A small masked image model, trained from scratch.
Training: soap at rate 0.0031, 20000 steps, batches of 128.
Data: 145000 training examples, 17.7 epochs.
Rows from block 5 of the encoder of a small masked image model, named by matrix and row number. Rows with one number belong to one neuron. Each number is 500 + 40 x the weight over its row's rms, rounded and kept within 0 to 999. All counts start at 0. Numbers have three digits each. After the name is the row's rms in percent of the matrix's.
After each neuron's rows are labels from the 100 images, of 14976, where the neuron reaches its highest value: "peak on" is the class under the peak. Only what is clearly more common there than usual is listed. The data: Sentinel-2 satellite tiles (TerraMesh). In brackets: how many of the 100.
# fc1: MLP up (encoder.blocks.5.mlp.fc1.weight, 384x192), inputs 96-191
# fc2: MLP down (encoder.blocks.5.mlp.fc2.weight, 192x384, transposed), outputs 96-191

fc1.255 101:503523489552452442550540476479440547529461495512539506593469467440443467482485551496458553505478483496516557521425473433504465507438446456538574518434487578495500538485508495502489498538430549521495525453479498501517496479475500572439467529432379498463556479515570457497460557504482438447
fc2.255 095:527549473575508556500507523554476485463532500396564437495563441429537460461514458497440447503422466524525488484529488504466456477528516499483478503532486512496536464484508557491512536465468573563477569492453453505494445479569526502483558549520466404537551502453456481423500473510497504498
peak on: built area (42)

fc1.95 092:512497430467538428554472493587538476524509455526501510486585501509433486425500517482504549509589457498497495492474558498444555509468497524459536516499492507453517501555564463524476469540590499481495497458496533505521520524458476509556547460494580499561442563489517526478485484519456533556
fc2.95 103:612469494459528466559527468516457493502531456538454419472496532475560478490523497513455456515532443460451462513492518502530551522468466441549485438553532548515474464533492466411502426503531496452525491511584488512510509453526501532570502491524518431541529509454490484546485496522488533543
peak on: clouds (25)

fc1.150 090:491463498425521535476605492529472520515511506471489522472535501418531538518499461525501437433475561444535418473523458536510492520509525490526465516459526578498520480517501478456632440435493525464537514525498589475432395529566525516484495516479515540450515464434513452518434472533592516438
fc2.150 090:496452522475511500540405432549540480441491528450476535531513451525410510484506464475534422573491462568529481525589470434434477534506478528465519556461461495434465503448520482563490539485456501486552468472477499507468547553488522499424464493507527446482485478444520522522554485494473399501
peak on: snow or ice (77)

fc1.237 101:560553473554529404487499518468497499521546444487491518514506499452463459530494470477517556525426538506486484584556505503471484450432547580444485561523554548590453504502572502462467529507515560479569510487509538448486489441434460553476538501529584479424499516499497551475456493496458419455
fc2.237 096:525452509527474522478491491436394471456496530388498487417523497510516520549546500504447441520523448497484461499491441528443483496501450491585536497541602548522522539519477492454542465488506525513510494510540565495468515488529498561524475539465450461512565481464475496545513512463559466603
peak on: water (30); clouds (29)

fc1.339 089:494529563495529487485517479454464530508461529414513516456498469509555495575498545541544451529500438559479514502530595592534528493497520458507517503506548516501437617538437465490482478390556495473571556516421474532505511536561468501513505466489455518540608525511520526496555455482403528570
fc2.339 092:561513549522531521524522485515531565519449502517471534529526511518462569515512439419535550586501499565455538481526535496482474470465492548541490499478518480554481527567498563475559512500473548461436529551408550484473427521521458488473500512508493534419531501493423540461450473493500467486
peak on: crops (42)

fc1.254 102:512494496453481559382573542525538406516473501553581452500494489494501451469491474518530496551495508435538451435560560441485452443615519503511499435480555557482491496453510467542495513478497441539501533495530538557456552483516456525529511549441451484516542556546456513435492451516509526506
fc2.254 097:440548544333467526521551457488469453520500527525448509499500510463484513519472550450564512528523536467495437470477521559454573491460608489559509504559495549431599431510564477482607483445498481473519464509515503498530488512497536455503454440513526527460520554565461457463550506486518441477
peak on: crops (45)

fc1.220 112:424534506488487512421499466496467417518500523504506501513492490543518538555490589556483569471499497518504556459464481492473530477461516556453542530442472475389458503524455509523459553493512489496470465487521440498533482507459509507469515564512549465511479470548526519482503485488605513534
fc2.220 112:407476512480530523461502571511411502539520538570531435530513504484612531559464493520480529506540555504507474520440445522427518456408468467471479500507493439427476552488488508595484446431419500555490570456524461520525513551531535529425510519477562484492522448510528468452452475487473526507
peak on: trees (43); water (35)

fc1.303 083:440521589495453367489450436405471463464498508418452497540495539506513560526495515444497425573499481501484514493546461458503533529611468494492429470512418473524557526542481389511498451449494526538491531461477532486506540553546465507527517535585460520532486478504500460566525526493457527544
fc2.303 080:541428478485570505482508534529500508542495500513567479541500425449441431436537483480474461444511432461492583444452538514516464483468491589402516523486492505509529465462559443487488461526531516465475539511470451605539503518533544505560556572474541464541556526490483469488516459514550571492
peak on: snow or ice (39)

fc1.214 078:489508487492527510497472479466509547500575442458510480486478524533558499454463459445549461444504454475450453525469441514572486490451450528571499513580509535557518512427478449421537460458444483519458500552514537487559472517454493444511529579512504532501555542474499459495497575495455496511
fc2.214 088:509521523503439489518522570561520489459477542516545508501498502496425489546572559535457476526535503470521584521498482459457459513496512498413458478427508492459475404490513522462382532553486477461548466509469486469502510438484513411521437444483507492529485445514465523471487413537539452408
peak on: water (31)

fc1.337 102:569540457490520513528399491474471492525557597523501506503463438513459528469518574506516524509460546604467550543551487554542506437505495379479508423490480522488488589539536463426443532458521502528491533488465506511500514488442464462542498441548547460536583483501489513555510463550439442562
fc2.337 105:437516572496403522511527520514508540525473436497399561540465461450512527518467518460500434532551471514498485509482519517455456546427583460462451548551502538523446568549520494505492457468514511479529499512595497503559519500461435505482496596461456478512433516523517556546494547488510489454
peak on: water (43)

fc1.369 085:555538491504460513571538590459519461537555562560532555475468462479543418474490481481572442501446437520515544488437550420512436509391508559472535459567484515476489540482537482527474411504474496431539484508502481472456522535455441460439517533500478491474472548471481532504503472542505504457
fc2.369 094:504484536496481514500459463518484510511517465525519480513505457510487443436478498506532528526560487481510552513447509526548530493531561447541467526511475332524520434451493514502497538523491508490493555500561550469485504458542495518539464376536591564484444460551488522517422496491495514552
peak on: water (33)

fc1.2 074:457530469534459428422515502547555523509507518518472488477455539519527478516426517512501500450557573506458464516421458475510438495545470458536503474472512519403492510487504526495498502573494492498487476443492465490551574541468456483541513489491576516534499527519457377534602470519486490528
fc2.2 088:474533456551477399438552504539553570454558514523491456599442531580525489465451484448486500436536545542491494506540571498486469466558527545506473565471495503519473504469574519395523549500539496492532488548522498426481476528452467587469511488497490547496574504452510436482419575420525484538
peak on: crops (50); water (31)

fc1.305 086:532481477455535516519517499472541457506464519544471497520448473488436465515464548467571417409439526511465502427519476503466438504472512432428514493462478549454560527496493539504583479474520493450552489511501493464559544479463518452454541472464463466585449477524492488437492437485389461523
fc2.305 088:502524569560522459525539501526446496534447462570532514571528445475495511480479439532533496527544506490494540454496488510497519446491517514458463523452487466563456491505515545447596526510482522534567494491473518504502440455596527541475437462497479521482593480451451536506494529529564500447
peak on: water (45)

fc1.198 108:507486505461493534550452510546480498439504541544547484534460525524450455517507445561554546473524436507567441495526480526548434499497550461547505563442490539445562471515535497437474458461420529546531494490461476519431483488486563507488466514528548509438490522576555493485504451500573473520
fc2.198 098:484532518558518419493507494523455515536471517531447561500476467476478474486489491463527512501457548492514455504504465543577516512476504443547507548486435637449505434458550473521570580503581444501448492494527477438522518477428531523505530531500491483506528533539488409494503466516477528493
peak on: snow or ice (50)

fc1.162 088:445445529469520404524496494437509529453501515535501571442481461480502483607466524399454459473421417499506557545493504504507500515454510535496570581453487484446599514453543485458575538514522479471528504454480540505503497488507476561547484534478446514448473543467542489519533411520554475421
fc2.162 087:527452495535472578480431492526544522470579493462552526571552491505554427446515483521545503593555505541461478481473523507540520535563566544559435429537565526508455501510477437494506491538440455463475548509466496431469465552460444516479473554466505501554499446502514517433570512409526538467
peak on: snow or ice (37)

fc1.144 071:494456578477477515550456441594453498476506470502503520471488525448531558537537513517473540535567513483442417440493469490470498490477493434500537556501540517495514458459516495482506468501503426512585519487483563486482495499457528570562554512518639542539524497583510498458520504556533573478
fc2.144 090:529535501500431513425490553574472485469506502505472473496413466487539584483583508514499530564479431472395569459489448522457537434562533491525489491490468479523447446512440440474523439530464547436492512510518492475492529475457560470549569535567542437496479590499507421517498468534488474492
peak on: snow or ice (32)

fc1.179 090:467460579525493471482524479586466545486520464483532499507501505465455468447588407417485566550477482474500462471485483511495535533542533460484496486481541435551463509517541482525495430582455561522473525492502548485570511487525473439575555525506551412516467526460454511527549517504522476479
fc2.179 101:504552542452488529514449521476451498439516483445521548497485435486468580534485486457518545486549588493467508577474466535472502578515481442414434492508450436500475474523507477533553507500518509536467558496494526564503532503550516424482512405442455439464457477583478440487515567500502513598
peak on: built area (43)

fc1.21 086:492466506494483474501524472484546503507441491453474504546469538594440481508491464467503566524510479504508514514523501483530471476497514407519515510555489512438470433523521473551445472517487434516451531564487468474441532496447484412554469464519534477442480502565548482475467521536470418500
fc2.21 096:506489466465576506516469479551533565469570477462592481552558516502498504519479555444583521517583544509508510554511462588444514446477455545503508534450528495465490518481510512481497538432491477480565520448480479496487481479471483544527547493558527455442477413515455490539484543491470522538
peak on: water (72)

fc1.215 118:575529468502425571428489535463473473485418499519490461457528567518484447517454505496526626531554474537554502457516506468471571520553488506508525469470511467463485473496484530480478464491484450541552497565459494484514397563522552443503532530437479563503502483517524456532456472564499463436
fc2.215 099:458519505500545464478428482551467470549472488474490562499501435492500486495497477495473393517525487504441494551545450569497449523502528502512483529520492507526512501487530488498505496502529555511476431456517493465499574439520423540456422461574471438549513467481447540511505538429500550512
peak on: snow or ice (39)

fc1.232 073:557542463483510479467530517495463521430495515465395576506478442435465494474551532442468464561564489492489520514507499481521492471480469452519490518571483586530548458544432556495502571500504542513496452543509445536548533538454480498499508512462440469479463506434452513509504521515513497464
fc2.232 089:462492514478473467437496524457515494502472484562522527573489541490482472462507499599469444534472497603484563520501490487485389494529508418563494500508508483476455496546524456488464514537520545412494492544527522468504549514493494527457573536558535554482480509472556510536493436405517419480
peak on: trees (41)

fc1.209 107:517548485433545555512458451503479473528512501540493583526442516497515435474530502522496493527472512459613508479536544499520547493497455483488550534470547454519582519511522428485553533421486553491524518559520466514485536479496476467604541529537525536544501529564512495528412533452432577492
fc2.209 106:505529473461529518553472454460493525504458517455515533475539418473568576492525446494508495519442491534453488537446461515409447459504453550506530485503535493520473453520475525444435528473482448510487484505528501508501465496510511533426429531510479419469535485512467536498509486506573575481
peak on: water (61)

fc1.308 107:494437529550482509507518578443555477520499445470609468464485493476474560517487488518428540518518529484497588534478550516481478517475465463562417446542512564543456561523510519547525464442476462526446466467502505481505495396497556497541531474549482556469430517435482456435498477566539455521
fc2.308 096:528477557441541500553472555520436519460454514482455511429487433472548506466546493510517534548478505451518447513511536502516442457491478469552547496447536532553511488521444498433521473493508457503480498469527500519491496414549534485552505560461462563489530526424570567495531531460529438589
peak on: crops (70)

fc1.98 092:553482496454459541484512545531536518507543530463470447520480519446556571436483520512498481491589510498532519493518559562475493582519492530534519464452497495458534405512476529458524524533471519484483533493492487543548514502532558491528474406491529470513502477442507552544465465563510522554
fc2.98 093:525488559451455399560485510513508495473480563558525571507472588523504561505460564548462567485552519521524418510467511458484461415505508463463523446453528499510525517495474505535462488530509453447466544438537510471536550506532518544520462536559477491513465530544446470499557506513450444433
peak on: water (28)

fc1.330 085:573467505508487490477478536460543484428464470491570626470489548519452550465531468474461543511455474450519424573567455532605450490504497540484461482497475441481470486492519531538443546552491499393507488481531500460553482479567538567536595609564556463522522524533487424540510482531507512485
fc2.330 089:470500496508452467499556484548455566555536489506494569426541436488476561489511475508517523464476504513507479506485491542525458474515531529466512518440499559523434551458474430486524511526473527485476426534434550527466485418488438511489470531579504568470535564532444567455455388528519521557
peak on: trees (41); water (31)

fc1.212 109:527497510508539471506490541496486486481484527561466512498569458526500569523483523528411522482549531485513521458534546494464460514475428491539476476462508469428472544439491524405495517528429476475457566423526453490474517471528535569376491503510506430483556530477503554565578463448499455496
fc2.212 098:500515502550503538504547507481466511513593481528559511506556535548473547510545448492543480456487577415490449551516436514436560495419508496549553497514501513539485441516563515465512467526577525498530399466429505540529466564491465495552464472482510535472479432423555483476509482516521508516
peak on: snow or ice (37)

fc1.253 148:452540509529529475503539514458475454516504516465476485554461456512501424487539539521447427410533421560458463528399515558578506491480426486492553509525548504526503479507472538524579541569470508481483532503467435456570443491478449479545494601584493494544541477529445466550555495469495583446
fc2.253 132:544493474529529467509468542500398509525501415552453543495519500452462485503509511533421518495422456477521499455480443517535489543486573516475565570510578489532509473507515542490516465554462521450506528470417555497470520492502397532516563497509473494542615541504458410470448545541514491470
peak on: water (53)

fc1.76 140:430515443575525537515541538559535532489497438492490448565556472449506491506480496562508524496502452485525532527500475469536468500530479479504537508479559474433478505557467502422556503514460504456557507414518427599452547522441530556478507513506587456442498448477532461486433457488514481545
fc2.76 119:488542453452506502489443529555528436486511494570526513525498451484479516454500508515505518505564428520450503457547463477479479564533454466484499505516520391485467517522467478501486472497493513541508513545573610560451538604559528534462483488508568522575436444409478547429535503523542440534
peak on: snow or ice (61)

fc1.158 095:546460532523557393554481505507470522478509542511508555514473521492483554439542528531449529512441468491476507512452528515534475457516512496525572516513488563524459482467512538486478534493442541428448542527502572519449562512451527473489518539561528421486498481466402540501482550447437504481
fc2.158 104:451514554546542494510455486546494536502489588417528489567520403457475544488482499544560474537465504504488538526533470539504519499477504575521478541481505515550510600489437510446523469573446533490480495514466476458448530486488532555509520473482482528533593496518461485514514503401512459517
peak on: clouds (34)

fc1.77 105:457444530552501571480541546509569451533529472466424418597472460497464492504556480489473569479525561526475498486546559531531532492478498529510575515539463487536503445541462441433512539473445539413514460458489467576472496447460479462450518526490561446494493575479533502502480510518440540465
fc2.77 103:484437445554541471501500546561536500533464541540497502508535479458515569558455483492494531464478490505510576539477487455421508542534506577468472512546520448505505541515459501420508458531494529484510461510446550595487516535492513493445472502443440524496473550515531514373488424551489471453
peak on: snow or ice (84)

fc1.94 107:546482594538537510469494466578508510534539464476489511485475522405590578472439512522444484560509491491467506490483551456547548479477396583506459536532534518508517516402471562461477525489457531479548562401462465473527508526561517545504475487491447494460510514458606521519460516561476515495
fc2.94 120:505474450544483479489472497430518514511481450472508546523519398522539500523444369498451467491488531495565425505541517455417447565474535517475505527471485488460516500512516532606493444456440519575530507417543495511563511469536486525520521451525496472573535477542528499494525594489548502597
peak on: snow or ice (59)

fc1.245 085:464486524478537466487484505549480543501480431544619491405541449511513567478462486440427525549547490439518426517540444452579521498518503507510503499448534563500488550484455427448415523483499566519468519480536486483558471518565457537524531584503519542494522474479534487458459533527513484487
fc2.245 092:465401529459430505544461522535502475445480452470457484543487512509473557522520507543509496499488464576462496525493485482457500468487527517506494483575453498534512475538493524450516545514483411531574493470470463490446442474457512493459503448520563466527469566521452479588481470484557541468
peak on: snow or ice (32)

fc1.136 091:548539544503472492455532472526472524552513468441517542460484463473502505605428507598510500559438528524499458520505508480496469463484510540501445474483432526533382502420470503432594488450500497440536512516522527466465482447535505524497468531517478557465483488454421470490521523455507540532
fc2.136 100:518484463493469429501471503520521498521488452528468515560512475551508467414502472510463474550486580470464523469446456500533530433516567540506427539553480441570559493463460481483493506554510552563459471514446519548480532493548503570545442477525506494542543648493440481461487484449510482457
peak on: snow or ice (40)

fc1.229 079:616492432517522493459528551563563522510504471509467525485490489460508522398466469514410528584446549559500409467450537492528468553485553508471502512389526454491517513466477488502478477532429497471471494573502539609481494522547506516526589495427506462473477502548473468488468480503509453542
fc2.229 081:464562615466501556556462426528425438438502485518535495571476562553508533499586523540500417508487478497516580512557395549461514469468507444524387547565497530507464498523512465464458495488541436527569478480546425448514493490495463508528431493548483533535491523574497542537528533501522519461
peak on: water (44); snow or ice (33)

fc1.70 084:496498422507503425510508458525570530517547444551477475522514510455487418537531540511466459488476509495535484500489549425448499476468480528518473499515506485501513456536526477534470526501554447497422504443461510496465503489507475575493530520474488605443405421496570499494472475539622446398
fc2.70 096:515513535445505496440513506492490599522543545466483520605455502572508556515454536527478526510468513525472440520502512509460527587526537450501431490425536507561500556494484478476547399573497527487510488519595433529561478522538569494547514485453473547506463490494570467555544563472525445536
peak on: clouds (63)

fc1.156 076:480448496490527557529514455513498549590566556435504503504477427519473499502536525465464468523516514508529560415492552442465513517459496537611539538466501450512588495501543419479453527516520498482546524484556489493514477531544411427470489538563574511466531533465474456491458507594475509499
fc2.156 089:557497517534524411587462507592535491547496504489515499475525480509471455528518480585517432487434582492524441472449479486505453468502435505508555511506543501537420439457522505460463529468475509512447456529482501508556466476432547437531462520521578487531460512522493477453487486534487450496
peak on: water (30)

fc1.168 087:537471527466544573505545523536524517501532508441538516461525524490530465543476481528547481541529485582475483455440455497520512406478455508494479589549455535512564529559480483476493519562521550524539467467527487449488526471510531525447577554475476494486460381487537441407486496468538450512
fc2.168 092:520550455567494468497501547511497476464473484500457431537490536451461561512444526533602475525527534435525526553546494467439522463499475520505507505492541463502469475418519541563557516496469437509434571543506548451541481511497492461567464579484460492509544529502376515534494532549489560414
peak on: clouds (56)

fc1.282 092:494571492526453517459483466467447524505516458561551455556452530539515547458457540526494519491489553505421483558502482517510433474568515464475516534533439424505469459534548481491501459462525519428517499473546465507517434490545479517502557480494539518493473501532494523495571472556522536500
fc2.282 098:526404523470525485553500453496528522505529502532421491454464522576444532527535493474432502476483478452429518532479494499559542557494459456440528485520482477510561502444583423521437518512454483470479481506508520578484540568437495458467527449449494482542405508419541563513617475498431446477
peak on: clouds (60)

fc1.121 085:597504531493439448535472505428514508544486451496451476510470506559545505489521486551549530467521483450460546497493519506479501518498505527453454542501407500519473506530543464463542512466506506488521456471543420459480460531493532409501441555521436591545548510512524498541485550410544552535
fc2.121 092:432560514487524448474502461516495522514493467508548529536487510490504503533568573487471524550490466514557520499549459498518506484492517467573502535445421455469502526472484489498497496554472459482429525551532505443494539462502456524502502475466524514506435497508478510494511449515481379459
peak on: snow or ice (61)

fc1.374 126:500446496480506542532509504412517478482605490484514466557438581444443492521518516516430560512508550503427493554503492565507501413570520569421468457518511460448538609543477569469527534423434482456473432472473534494505490472483493442501478522492521464504513488593534489535520539456462491563
fc2.374 100:522451556539596562480534482538460508460528544487509476474492554484513547522492516537420505586453443509502560428507532501432461559505482542422514522514544521506479507466518454509463509530528482512529563493563463515549444493502418507593523467473461577607471458463437566471477486493508556469
peak on: snow or ice (38)

fc1.112 102:523517542506496470443495549554416529454523530460535471440496487494529509499489526542452417529542529445488521513513503513538456462543548478498498502529562559534485484475497557544470483413483493499431490450453471517463456497484574529451529536576566597407525494508521518460491504497527453511
fc2.112 113:473429489522526614461483451496482471461453453495520449557439500467498542476481482477457504483491467410468497505534492398497493531455501525551516505519568517530423466477472581523463465441425499493515527435507551528510524515535566475526542557479483565509507482490458435536412539521447516524
peak on: snow or ice (32)

fc1.224 093:443525584469501562504459565525463535479517459525502526475486538576477498469503538532517482478522525556547475475517588460462388543545510512436499494519557495458522466433455486551469464533533532414481536554489464480474504549443443508551496485527506492441485532627468449411492497518492515472
fc2.224 089:482472436464565481477528505484520542549473483489583510501523486452599545495391442505481464519492456531515555505427469497502470477509467537453450456486489507491469591561494497468603524446501439491541417480490487507504496428567501541481642534544452497501540456553527449455479525510531576492
peak on: crops (38)

fc1.110 089:574428484519524465512545520527462532397522527534487469482497456514499483540467478536461511519544523524620460484485550505470558542453530533491512462471516457433446535495494465455535475506532426464522539515435473500439483537483538540524495492417490567445566443533458430539537488516492507513
fc2.110 097:496520513528393539544484502444508522548476406555492499542449498500533450541454527456474463477454512438470554458506582518466426621535532491530488471532487556513467498468519503430480524527486551555524473484481462579543403450495467556503500499439463485451566541490487518448544541511530544540
peak on: clouds (25)

fc1.372 085:558597521493537437503506565527484551511506529501534553455462498525532452475453493565448430568453543536539489508453550402509479404502430550457532512498543450466484466517504428458500459527497561492457501491454585475496520453418597505500474473486505427502542484483422517503525532501545433511
fc2.372 087:555555429530517518514490494468587521458528539471496508473480512519513492450463497461529482539489514453501463486505504625496544480495453539466469474451495512537445492389415493450563488515508518467465529516508480493521497500490585517471585489488459444462422522553491452468523481515494517480
peak on: snow or ice (41); clouds (27)

fc1.99 090:447509460480471529437434463444488424465402524436488433550538521444479474540565515495453536527483484547477499495525460475488446532487490522575534562563537611509512476487445429540496476469515563440535578490556491549483502497454496545475486534472452477465522486419542512512506499610513436502
fc2.99 114:475497510473453501497458565461539504559496456469421451497493559475523425440547485501570462556545519512524486517527500510520485512529426456524499514492433549558489503541489408508495480512514487471383500533463462506513503520515462521525515515572474514436478559548496492472522471450490522429
peak on: clouds (36)

fc1.213 094:517498493497588499590550526557482539550470430495497460552458469469476455482520505556509448493455438518559432460535517468509480538502478492517463423548427442483560492470462493563531480478460514566553448561463457495512568518486536470525518541533452464462542486488475468473507440515488547452
fc2.213 099:413422472552445447428443523491484446469519531481542491478544533539546508523478575496491556512519539484481600570464540546529442539558523477484498628493570542482444508507542486524493476499440525490515486494536446501436412503504488515471502496432440489530530468498453581555487543514520473484
peak on: water (47)

fc1.226 081:465436470533563516472523568531429531482541499564499551469462493486428459461487524506505467534469519478492462483530557522482431569494507496549528403544441495453505547493469516470534495567479535528487464541539476463581545441435526529520526496492486467464529499504500478501532586513501443512
fc2.226 090:478519430520474485494504524529496508525505542546512456545435497536479529512506584525483521446435520492448504479531556509549527487542549512492556524497503474442577436468464527473439493603447490533422579489514457470458558482506479502516499478451494534454524523509548512555453467494480529444
peak on: water (41)

fc1.0 132:506536439560439548504519505513501513514527471551495497557544514462471498543535541482404531523516452486445490526505491479504490499468458501464446533478554569528509465499456538479512491512479517450501487500497565459490473497491550452508528484637467550490496568508502531493490495494565588520
fc2.0 122:538509566427559420482456494499513478480494508462477450454556474539498530425471466553560481486507576508514538492524506484479514548519543528526571461535467450487468481488589491531505531507483562529475561483485476536556461468478468480516470521398492443501569398465516467524517475521444453474
peak on: water (31)

fc1.260 081:495470461538482577434486468541512521482537510475482456543545468409543528522558535437479485452470447502565527573486489556519585503547433506492481498443546436546433581555476461511533490475546562445480427533456496579444406458565480516494438515457582509511490530478571456448507459520540532495
fc2.260 090:433429483465545563526460480557539512440472519508534472523557462515435447510535478462525518445501470478429525475531454499517493553512506501467515475475492502506510481529554534548528533533433488559564483546487541528471561523450498512487452452437514533508520501498524485515541487510480446512
peak on: water (36)

fc1.186 087:535488450497568483524481481530455471457463417538450478537459506559518499432514502528467487468460459517503480563539474572513533419534505487494494517559461468591443440505589543472494542476535497452440460450484494511521475420510461575513547465510544464511520510528506533490501495588505564496
fc2.186 095:495521566503467390493446446494502533482524527519557511488535444458434474486482492535518466464524496446544469501557444530543465500488510474452451514530451590549508540505581500493560578487495474510474488524494476485515497462533504466493437476560560439413497536475450611573589505480513537440
peak on: clouds (44)

fc1.325 095:523441457505440516508422483561472488538474515429549489388519497426541439466465487552486512484498441453472485441534455562578621500469508432379487421508446462452521563496543437461531477521524516571526433542532588469478484516532474456457490511512499466507495542503534499504526481448498506534
fc2.325 090:512478476535521439546518500420516449464478505523459508517454542536500510474474471463512444433497558501512513468506460460435434498530555450579526508481529490575520435569470487552488518464510507433539544535506501475476534488487537518538518466467504485514549541488433475487531541537463503570
peak on: water (27)

fc1.18 084:494452547470462544482441523470508466475469481536463488495493483542448476432455550515559475491529493442466537593557533467554493494485425580496508495472575523450484477483443470553535519482520464489527523434530506513517424472504530536474515493546550542512481520504428508574450475434481419575
fc2.18 092:495515519472515530456466489551445484525489546498464515541375576487498504512471464534539544492556528496525514466548568486505518479474499531519496525489482528572500444510496487569514501499594449451554520493561452509536419497545486471491461547528490473546553505457485428585488467489504464462
peak on: snow or ice (38)

fc1.231 156:550512524464534444509507503499517491488476483554437457513529491468415534491495510541504443476525538544499542547509517475508525466504491544534536538547549537490385498449561515481573504543499542493516475478534510476463431555468494487540515478544530501412518449526586491532471430506518488527
fc2.231 143:464527453508486569522531492480509497513506509478556539470486480537577516504534484488452571514424468547479444457494450486433459519507551454439466473449500480514549505524450568516476508515549437541521513491458476498547545496497488524458505489487452525554502528484428580465443545509534541496
peak on: water (34)