Weights of a small masked image model.
Model: 2.73M parameters, 64-pixel images, encoder arch vit, encoder norm layernorm, encoder activation gelu, encoder patch size [8, 8], encoder layers 8, encoder width 192, decoder layers 2.
Training: soap at rate 0.0031, 20000 steps, batches of 128.
Data: trained on Sentinel-2 satellite tiles (TerraMesh), 145000 training examples, 17.7 epochs.
Rows from block 6 of the encoder, named by matrix and row number. Rows with one number belong to one attention dimension. Each number is 500 + 50 x the weight over its row's rms, rounded and kept within 0 to 999. All counts start at 0. Numbers have three digits each. After the name is the row's rms in percent of the matrix's.
# v: attention query, key and value (stacked) (encoder.blocks.6.attn.qkv.weight, 576x192, the v third), inputs 0-191
# proj: attention output (encoder.blocks.6.attn.proj.weight, 192x192, transposed), outputs 0-191
v.103 103:493456518445620460437535455598454517454535567445506423662562487470448508490470525458541492449465532551536532428585508630577443369528607580408543476535525471465531545426441532576445564512476470484443437560397490430528516457517560542553603560496537495434492517470463535408562462568457489501520440477522424518540476473558495550472522431481448524476590471592495536445482510622526458470463525550530473521447491512448491462540550503532461481525582382507463482528516450525506513504580466454554493571490522533441530506466435464498482546507472557520544487507558471435482533436544483479
proj.103 085:497524443533422508549485555461512449493485528490443548389360518508538439494571575588502489600504478486474534507450515425436508553506452521573538568482469585489517494522589452439485465439502553459539595471625500581437448580506438510463403544569492456441473532443526509550459578428477529472530498522496437479433567483565525479528442568482533517491399445418550532516476529397496514536514497422493568507499431469519522529482410492510525453515411573434479548555496537422558512513471533507549435419486500495520492528517671494481526424453492444432519493554428457551547422540435476514
v.104 107:459517491427397554526551447540466448506475533426433526530499547529522606464494525543548560453465523488573429525443517463549473524441521435493567484418459538477521524584604513493480452560482540463579517526448505600469493575536451383468652430406553554500524438435478481464502467403478513452494490461451516504509500471513480494455503527540377525549471452499504536499486504467480594512558568437513433493498521581533528478505560452484523457504550530457479493449448493532564444591481504453456558500470350502461469507565379540401576410559565522592513483440416491507534572525538465537
proj.104 110:550516495524577515459542492436473575502534513530592482479474429485407448498526415478410416570577423483479534482566540503408579467477410529495459457528498549568560555436406521564503551478506483458412500416548483476535617558512511549502367462564369403460556527548532461522507565508547548490460477530550522540435481508471496509522484482487533498422518548505466424460475443552521503500446486533494468439539485410434550503481521504550536499554534478487550617582496525572459434428460433574434438536528505551470567472495474397540515574492444556379454496606520544482495498449511468515
v.105 103:412485508419473430405578506522523463528527528506490474467419529592499460491464479596532433568374473495553512447505445483490447463550553434526460444507544490401544453572498499440523656451488556576522491455568474474600541505516469530500459534495553570548459563406551508496457477493615483451487536524493497532588481454520527535412517464481493394478479496526517444474487498550513526573510576474477603581551432537529508452465541482500501524488526428543521515485524473562467592543502455534455410466486517536545511452583443530558419578473611589519508445430541471422519426497393543465
proj.105 086:488482552547543599548406478440456508414513514460465569581558512529455504420508568522503486508558529482471453483489547560537485498540490507526539600477476497561429589460545515578481475543480575515540532512559502509482423499473484468536500510466504351461461385462435503501566589470420409483477474476491478366512543516506520487578484543460502557584589472452448517557501585450519452474440547580547409474451486492482477600512524440505425457565450533511542474544462572495516440481531497522519542505581535493554416548401523493479574454478406483410469531607517503567543599513604493447
v.106 105:559407526529448454489490520491501474421509542543584534554464521569515471552537496415496488557539519488462505562476454504503459607423455455519447618439472497451532536442422454445465423500551592465589502480464485499608455502552557528439291544539416535507480554573573555408450473491458526551572521551510599441514478394586555425553515611444452474538481528510581517481443575509443560507489542410494466465523512460521450471544560483442607491507482532467482530494537474498454456474562418495525481444507439550532484451420544453505550517474460458538494521501482494534556513515561531493
proj.106 089:440595497489522526487534435570498496564465427505444524400459454427446622447496468628548463455419481481468486481507561542552505432551523532481454421490620509500505385574505515515571525497457470546449450566560495488348473534439492508466661560481568468504456444465410552538591446602484478507435468535490470552537514440497404560479452473506494456457499491522402440516594409526484473478511504483636477536462499500541521504430441448547456503508463536508508449442496456604533528518458494553484509507576506500542493483542514465511444529551570567592535485493516480522488515488484546460
v.107 106:533448463510466465554574489536550458522456503469488535461467462440416537406492526492520416521534489536588455457537461511522531535450513452495587415434551457471516602569555458532496486496459576552519493427537485418531557457467550525576537558520477523579512530494466569497654483554464484500586514502483483532540480465541510464547495526413518516448504476522474417485464543593513410518482557515509478499508383602497401451515469507514543439459616410488527536474512444384518413534500478506531515558479542536494468552469500539464603588509450408473636459554598512530502558367545492516
proj.107 098:452564469403558504505446540487511488499424460506496440529424517505586494538494432514451539470419520458444525451536529473471572502543507573507408550543461524541559518448515530417405536457569488514473531616448523561491471548484565461427553452496542493469476491457555514492377525485471576495477433397561551559479491498605577587502487489633511469520483452471519606545493496507570517507459461501480580548516540442547577500448517482535439579529394526471519503533489486557496480458430467518452495520598501531506577468545523464534486446481531614502396528590386537439495548621516442429
v.108 105:428454476442483509529562513588544544531468483537508420466547458573534593512516502414492500426525430536551572529526472446472478535496518503479514445449528516535517520556445503474563535390383667464498528408426546455589489593508512510509479483437485518469509544604471504542481548484502538436544494542522466448513485511468532514401457486462552637469542505504490496573415444525551564514478564442549562449537449540522553499432453459496489501459463479499475471632508473528529440529371510383475524536504449518474483554458522578503452513500494461572481518368488510407512519482639545542
proj.108 092:518628396480538472521440531459438472519595496474516583492450567469478543492551556513489507605489571477482505471504586504585537424510537541480440531475472536447499475492533466501547455574482451570530490614417448561459487463514458543414546536587580507510558370457451437538454500499496528515440492470458526532474530490539477470584518512594525474496498440526412479493524429443521464565496453575433406497569528491375505484552556495485556534500528532543470486437560553485502538449612427544584569510586540537518562425495547506477523402478505540426497526582554548472500472547403585445
v.109 111:439555575474463508533440418542462508531521481415567446531514451434533466538429491553490542511509514474520429501495461494467509536510565564496503491558433517488484524475489516458609606454447526538484434548473516450480448549479486511445508631435579566501380481526492419571480535459574498413483523553460429554485618590515569457504451450437446581527446482476445429517444497575518496518512408517477560531513509471441508469510565433489471504525462548481505632566599476533604332467424475596484519563503602496549545484516520471510473467449516479511443454540479491542558463521578478443
proj.109 102:600457457517540400451553556414541477492491472539471499500462510473446473470506551510520479479478546486542563519464516553505528424483468518517597569443513461565582512497535470505428487556489530505509500561530487610541598460401545551630511543553458450491587491560495489439547552408511523527561430450561535453486425437484499527514544573488548400496585486502567572501503525376513501511455611406482441533449431599559505529458545502520524437515534397501492410477444569553464593525492557423424460526482490464468488496499578520494549458553536494401538621530498487502455492494402508547